From a checkpoint of a small image classifier: widths [64, 128, 256].
Rows from block 11 of a small image classifier, named by matrix and row number. Rows with one number within an expert belong to one neuron, the router's apart. Each number is 128 + 24 x the weight over its row's rms, rounded and kept within 0 to 255. All counts start at 0.
Before each expert's rows are labels from the 100 images, of 14848, where the router gives the expert most weight on average: "patch colour" is the nearest of a few named colours to the mean colour under the peak; "responds to" is what is common among them. Only what is clearly more common there than usual is listed. The data: microscope photos of single blood and bone marrow cells.
# router: router (model.blocks.11.mlp.router.weight, 16x256), inputs 128-191
# gate: expert gate (model.blocks.11.mlp.gate, 16x64x256), inputs 128-191
# up: expert up (model.blocks.11.mlp.up, 16x64x256), inputs 128-191
# down: expert down (model.blocks.11.mlp.down, 16x256x64, transposed), outputs 128-191

# expert 1
patch colour: pink
responds to: smear: peripheral blood; cell type: erythroblast
router.1 [154 169 148 116 132 133 157 161 161 108 131  89 148 103 103 137 157 144 152 158 123 136 129 127 167 120 164 102 111  85 180 159 119 116 174 108 146 134 146 128 125 166 165 172 150 165 109 140 155 147 118 132 109 120 147 148 126 131 150 132 111 112 114 156]
gate.0 [140 147 118 132  83 133  96 138 135  96 125 101 169 123 108 149 125 120 103 104 128  97 110 135 158  89 114  94 122 109 167 130 169 110 149 106 156 142 109 121 102 146 125 126 117 162 145 116 112 122 146 110  82 144 139  90 118 124 125 111 151 113 151  87]
up.0 [146 156 122 136 100 113 125 136 157 123 109  93 141 101 120 141 127 147 104 132 159  85  93 138 140 124 128 147 142 113 166 118 167 130 176 107 152 130  98 112 133 132 121 139 136 162 104 114 146 162 158 110 113 137 166 128 130 129 134 128 145 102 135 132]
down.0 [123  83 145 163 147  96 101 152 127  89  83 151 126 111 137  79 139 127 106  83 106 100 127 165 141 148 165 148 152 135 108 162 103 116 113 104 100 157 132 169 118 130 130 140 161 142 151  99 141 137 145 121 131  94 168  97 158 153 129 109 139 102 103 106]

# expert 15
patch colour: grey
responds to: cell type: segmented neutrophil; smear: peripheral blood; cell type: band neutrophil
router.15 [137 114 149 106 161 164 113 112  87  99 129  97 168  79 165 117 149 125 163 153 105 136 149 104 183 138 123 126 142 113 158  91 161  98 101 104 161 158  91 121 118 125 140 123 165  84 133 161 180 150 147 121 150 119 121 114 104 105 137 168 156 130 120 128]
gate.0 [134 111 154 160 150  93  99 100 132 142  98 128 177 120 132 157  97 109 146 121 122 117 113 121 133 117 137 155 120 127 129 131 122  82 136 113 179 155 111  83 175 123 119 152 140 112  99 136 167 139 137 133 100 120 119  99 140 154 106 134  82 155 144 145]
up.0 [107 112 169 152 125  69  92 117 117 184 123 122 160 139 123 150  87 139 167 125 139 105 117 109 136 124 115 130 124  81 115 127 139 106 133 126 173 130 147  88 147 136 119 121 148 107 141 141 162 133 138 113 113 106 118 116 117 181 134 146  97 147 133 155]
down.0 [182 149 120 153  97 114 144 114 123 153 156 133 118 111 176 160 139 174  65 148 168 171 147 164 162 164 145 163 158 119 105 151 103 136 110 117  99 154 107 127 110 120 114 159  87 148 136 139 142 132 119 150 131 165 128 129 144  93 142 156 103 150 104 152]

# expert 4
patch colour: white
responds to: cell type: lymphocyte
router.4 [176 128  95  93 133 131 165 125 147  89 145 153 118 153 126 134 138 153  98 127 122 175 157 155 149 125  73 140  89 132 162 181 111  88 110 114 101 138 131  95 182 137 126 118 178 120 168 119 175 104 105 170 130 121 103  99 116 120 130 123 127 110 113 137]
gate.0 [148  86 126 149 114 141 100 157 147 150 118 103 110 138 141 125 138 120 161 130 130 128 129 134  93 112 143 125 124 166 105 150  94 158  95 124 103 138 120 131 122 159 133 154 102 137 148 134 128 120  85  86 159 133 130 137 135 117 172 153 165 107 129 119]
up.0 [155 105 121 141  97 148 119 145 186 124 104  82 130 178 155 149 136 103 138 118 119 132 122 118 130  82 159  90 153 160 152 164 136 134 108 107 136 127 111 109 149 139 106 138 147 143 155 113 140 134 111 118 160 153 124 134 121  59 196  88 148 104 119 113]
down.0 [143 141 131 128  92 127 150 116 110 122 106 143 113 121 120 108 107 163  96 112 130 109 105 180 130 136 119 123 140  89 150  75 116 113 139 156 145  94 112 115 139 129 169 100 143 117 124 135 107 121 179 172  97 130 177 168  72 143  70 140 125  96 162 121]

# expert 3
patch colour: grey
responds to: cell type: lymphocyte
router.3 [144 153 164 102 126 135 114 118 122  85 107 130 174 104  83 147 138 105 140 125 147 117 126 158 128 122 120  78  93  91 133  91 101 129 115 145 131 117  63 141 171 140 116 121 101 138 108 148  59 123 133  73 136 130 116 111  96 144 159 127 112 154 101 165]
gate.0 [142 178 121 114 159 107 164 137 123 147 134 148 125 104 126 146 152 135 119 161 138 110  87 142 145 105 150  97 105 143 141  88  95 155 150 110 154 144  95 164 106 165 115 102 111 162 118 123 116 148 136 135 163 124 115 142  96 134 106 107 113 117 126 103]
up.0 [121  97 119 147  95 171 120 105 157  94 109  92 103 167 124 149 116 100 124  88 102 158 129 138 131 132 132 163 139 133 125 174 132 110 101 130 114 125 127 107 132  95 144 136 148 122 126 144 143 131 116 161  96 139 162 127 146 107 145 143 150 120 149 152]
down.0 [114 114 153 133 118 100  67  93 169 118 110 146  67 108 131 121  93 101 143 130 122 107 149 137 133 127 145 135 111 125 118 132 117 140 138 131 102 106  61 100 128 116 136 145  88 152 125  60  69 142 109 174 117 146 164 121 119 140  83  95 158 118 151 104]