From a checkpoint of a small image classifier.
Model: 6.37M parameters, arch swin, activation swiglu, moe top_k, num experts 16, patch size [2, 2], depths [5, 5, 5], widths [64, 128, 256].
Rows from block 11 of a small image classifier, named by matrix and row number. Rows with one number within an expert belong to one neuron, the router's apart. Each number is 50 + 10 x the weight over its row's rms, rounded and kept within 0 to 99. All counts start at 0. After the name is the row's rms in percent of the matrix's.
After each expert's rows are labels from the 100 images, of 14848, where the router gives the expert most weight on average: "strongest on" is what is common among them. Only what is clearly more common there than usual is listed. The data: microscope photos of single blood and bone marrow cells.
# router: router (model.blocks.11.mlp.router.weight, 16x256), inputs 128-191
# gate: expert gate (model.blocks.11.mlp.gate, 16x64x256), inputs 128-191
# up: expert up (model.blocks.11.mlp.up, 16x64x256), inputs 128-191
# down: expert down (model.blocks.11.mlp.down, 16x256x64, transposed), outputs 128-191

# expert 6
router.6 086:44 45 48 53 45 62 58 36 46 41 57 53 43 23 39 49 68 51 56 35 65 49 46 54 53 38 19 55 63 44 44 38 61 46 58 56 53 35 56 58 35 52 44 49 53 55 37 49 45 48 43 48 47 30 32 51 58 62 35 58 49 58 39 65
gate.3 103:49 47 59 49 50 42 44 51 52 48 58 44 58 40 61 58 59 35 49 73 59 53 39 63 49 48 42 41 43 40 53 45 60 40 60 45 53 57 24 53 64 58 56 45 63 51 39 43 66 50 52 33 47 45 57 57 59 54 42 37 43 39 58 36
up.3 092:53 71 44 62 56 52 45 61 53 47 50 66 51 36 61 50 51 41 46 58 36 71 30 47 57 59 45 42 56 70 37 45 59 55 52 38 63 44 45 54 45 54 42 58 49 53 38 59 49 47 64 49 39 56 51 47 59 55 63 39 52 55 27 65
down.3 097:42 30 54 60 31 39 55 49 40 62 64 52 38 52 51 58 58 50 53 52 63 49 61 59 52 43 60 54 57 33 57 52 52 61 51 67 52 35 53 54 58 66 65 69 46 57 63 61 59 47 44 61 45 46 49 45 45 39 43 36 65 54 69 58
strongest on: smear: peripheral blood; cell type: artefact

# expert 12
router.12 098:40 73 34 42 63 48 45 47 57 55 58 58 50 51 41 44 48 55 44 58 31 57 55 64 49 48 24 46 51 52 49 72 52 62 48 59 28 59 63 49 41 45 68 59 73 70 57 50 51 60 56 49 56 52 43 48 56 58 49 52 50 68 57 67
gate.3 083:51 36 27 58 38 60 62 44 41 48 62 54 61 44 54 52 50 52 57 57 51 68 57 51 64 49 47 42 54 44 64 46 49 46 31 40 52 63 37 58 48 53 57 59 49 51 45 48 40 41 46 52 40 44 25 36 41 71 31 57 43 65 48 39
up.3 076:40 36 39 57 45 59 61 46 33 39 47 48 56 39 51 56 45 60 60 56 40 64 50 49 70 54 42 41 67 33 45 38 60 27 39 39 46 48 43 66 51 48 71 41 51 44 42 34 58 30 55 58 45 48 34 39 52 69 35 54 53 62 45 62
down.3 085:73 57 46 41 42 58 52 47 41 52 62 49 38 61 52 51 69 55 48 48 53 78 52 43 60 60 49 56 34 51 57 47 46 45 44 57 65 51 61 52 51 31 48 42 49 46 49 54 49 38 42 50 44 38 31 35 38 48 53 59 48 58 48 50
strongest on: cell type: erythroblast

# expert 0
router.0 090:57 52 42 41 50 61 54 59 43 52 39 35 62 40 32 42 42 26 60 41 64 63 55 39 58 38 54 45 40 46 47 57 36 37 49 52 56 56 46 49 51 40 44 76 55 44 50 45 56 42 44 57 53 48 50 48 46 41 35 45 43 58 54 68
gate.3 102:68 53 51 61 52 52 39 72 46 41 49 49 46 45 50 33 45 28 41 65 53 68 46 41 41 55 47 55 39 50 51 30 37 63 64 34 41 49 33 52 34 60 28 49 62 50 35 58 32 45 42 48 44 48 54 54 74 40 70 48 53 59 59 51
up.3 102:38 41 51 53 48 53 68 25 52 56 30 46 43 44 50 70 50 67 65 30 59 40 50 65 39 42 42 38 50 49 40 61 50 40 41 52 43 38 67 46 60 41 63 59 50 48 74 51 45 46 39 63 54 49 44 57 50 47 34 63 52 40 47 61
down.3 102:58 58 42 44 46 47 52 28 43 61 41 35 52 40 53 65 46 50 46 33 71 48 60 68 49 40 50 50 41 44 35 59 38 47 49 59 54 51 49 65 52 42 63 30 60 38 57 50 51 45 49 57 40 59 53 50 53 42 34 45 59 43 45 45
strongest on: smear: peripheral blood; cell type: myeloblast

# expert 3
router.3 099:57 60 65 39 49 53 44 46 48 32 41 51 69 40 31 58 54 40 55 49 58 46 49 63 50 47 47 29 35 35 52 35 39 50 44 57 51 46 23 55 68 55 45 47 39 54 42 58 21 48 52 27 54 51 45 43 37 57 63 49 43 61 39 65
gate.4 106:49 52 49 47 36 52 59 56 47 51 50 38 50 36 36 43 50 81 48 57 73 32 48 51 48 42 47 40 57 50 51 32 58 57 57 59 50 50 44 46 55 47 42 40 50 36 40 57 38 45 43 47 56 45 39 40 51 58 38 40 49 34 61 53
up.4 108:56 45 59 58 60 53 39 33 58 65 44 59 44 61 59 54 40 22 49 45 31 65 50 48 61 56 43 60 43 43 31 67 56 55 42 49 53 58 59 48 58 43 54 63 50 56 57 40 65 54 58 45 48 50 55 57 53 43 54 60 63 50 47 47
down.4 101:71 44 52 42 40 50 48 29 55 33 64 41 37 74 44 37 51 46 70 56 59 48 56 61 66 28 68 37 33 36 51 32 77 40 56 57 54 52 39 60 48 46 68 42 50 55 42 43 54 58 50 57 52 46 68 48 54 45 45 52 51 43 60 51
strongest on: cell type: lymphocyte

# expert 14
router.14 103:35 57 52 42 49 48 71 52 49 50 38 50 55 49 50 52 51 58 62 36 60 63 36 49 58 56 42 49 73 63 36 72 59 69 58 28 61 70 68 50 42 66 63 43 55 43 28 60 33 74 54 37 37 45 37 35 65 63 54 52 51 47 44 55
gate.3 094:47 57 49 58 40 42 52 51 57 54 69 38 61 48 55 53 61 62 65 65 58 46 39 37 24 49 35 46 43 66 57 62 52 66 38 46 49 45 44 38 70 43 55 71 56 46 51 47 47 53 39 57 44 50 48 50 63 49 57 51 34 29 62 45
up.3 091:73 60 45 66 49 68 52 51 52 53 43 49 46 44 52 52 48 43 32 49 34 45 46 69 58 68 65 62 54 44 47 35 55 53 57 52 46 57 44 68 48 49 47 30 38 47 53 50 50 40 66 44 47 47 64 65 70 33 31 35 50 48 53 42
down.3 100:45 51 56 46 54 57 53 45 44 57 57 40 46 64 48 28 56 67 45 46 61 33 68 49 52 47 58 34 33 51 39 56 51 54 57 46 55 52 78 44 43 35 57 42 55 50 53 39 36 43 47 52 50 60 40 58 50 30 37 56 50 41 47 39
strongest on: smear: peripheral blood; cell type: platelet

# expert 8
router.8 109:35 60 48 59 48 57 55 47 54 66 52 62 54 66 35 51 44 60 53 47 50 45 35 33 38 62 31 54 57 46 52 30 43 63 52 51 63 39 54 46 51 37 62 66 51 58 64 70 59 51 41 41 52 36 37 59 58 32 43 58 55 44 68 38
gate.3 100:34 59 35 38 53 67 26 63 47 51 40 52 52 48 45 49 49 47 59 43 52 45 48 31 61 48 40 57 54 53 41 49 38 56 59 40 47 48 61 41 62 49 59 52 42 64 60 50 40 70 52 55 45 37 51 54 48 54 58 41 51 51 45 57
up.3 105:54 58 54 37 64 37 45 38 40 49 45 54 67 53 55 46 63 50 58 51 59 45 47 63 29 50 58 51 52 66 80 49 40 46 66 50 55 47 49 52 59 41 29 56 57 49 49 55 30 53 44 60 53 57 53 59 49 43 30 69 51 49 40 51
down.3 102:42 59 64 65 53 31 46 30 50 49 59 51 55 54 33 43 46 55 56 47 48 51 55 51 55 67 42 50 43 37 45 66 36 46 67 61 37 44 42 45 42 38 80 62 40 37 59 54 37 52 51 48 51 57 58 54 58 31 47 62 46 72 69 47
strongest on: cell type: artefact

# expert 15
router.15 093:54 44 59 41 64 65 44 43 33 38 50 37 67 30 66 45 59 49 65 60 40 53 59 40 73 54 48 49 56 44 63 35 64 38 39 40 64 62 34 47 46 49 55 48 66 32 52 64 72 59 58 47 59 46 47 44 40 41 54 67 62 51 47 50
gate.4 097:45 58 67 56 51 43 69 46 40 57 59 51 55 50 54 53 47 35 51 78 59 55 29 68 47 46 48 39 52 52 61 34 51 52 80 40 54 60 38 49 47 43 57 40 61 58 47 46 63 55 62 49 45 54 29 44 50 43 72 45 54 49 53 35
up.4 095:47 71 41 42 44 62 50 50 46 54 63 49 41 56 54 28 53 37 35 48 27 50 61 44 57 58 56 37 47 36 48 44 61 52 55 51 38 57 62 56 32 56 53 48 49 61 55 54 45 70 52 37 60 61 51 54 40 39 50 58 52 63 39 52
down.4 096:57 52 53 62 65 45 40 52 50 48 40 32 56 44 72 44 46 55 41 51 39 54 31 54 49 51 44 42 37 54 56 38 62 52 55 58 34 49 47 53 67 52 47 29 49 53 33 42 35 38 51 43 47 56 54 46 53 53 52 45 26 68 52 59
strongest on: cell type: segmented neutrophil; smear: peripheral blood; cell type: band neutrophil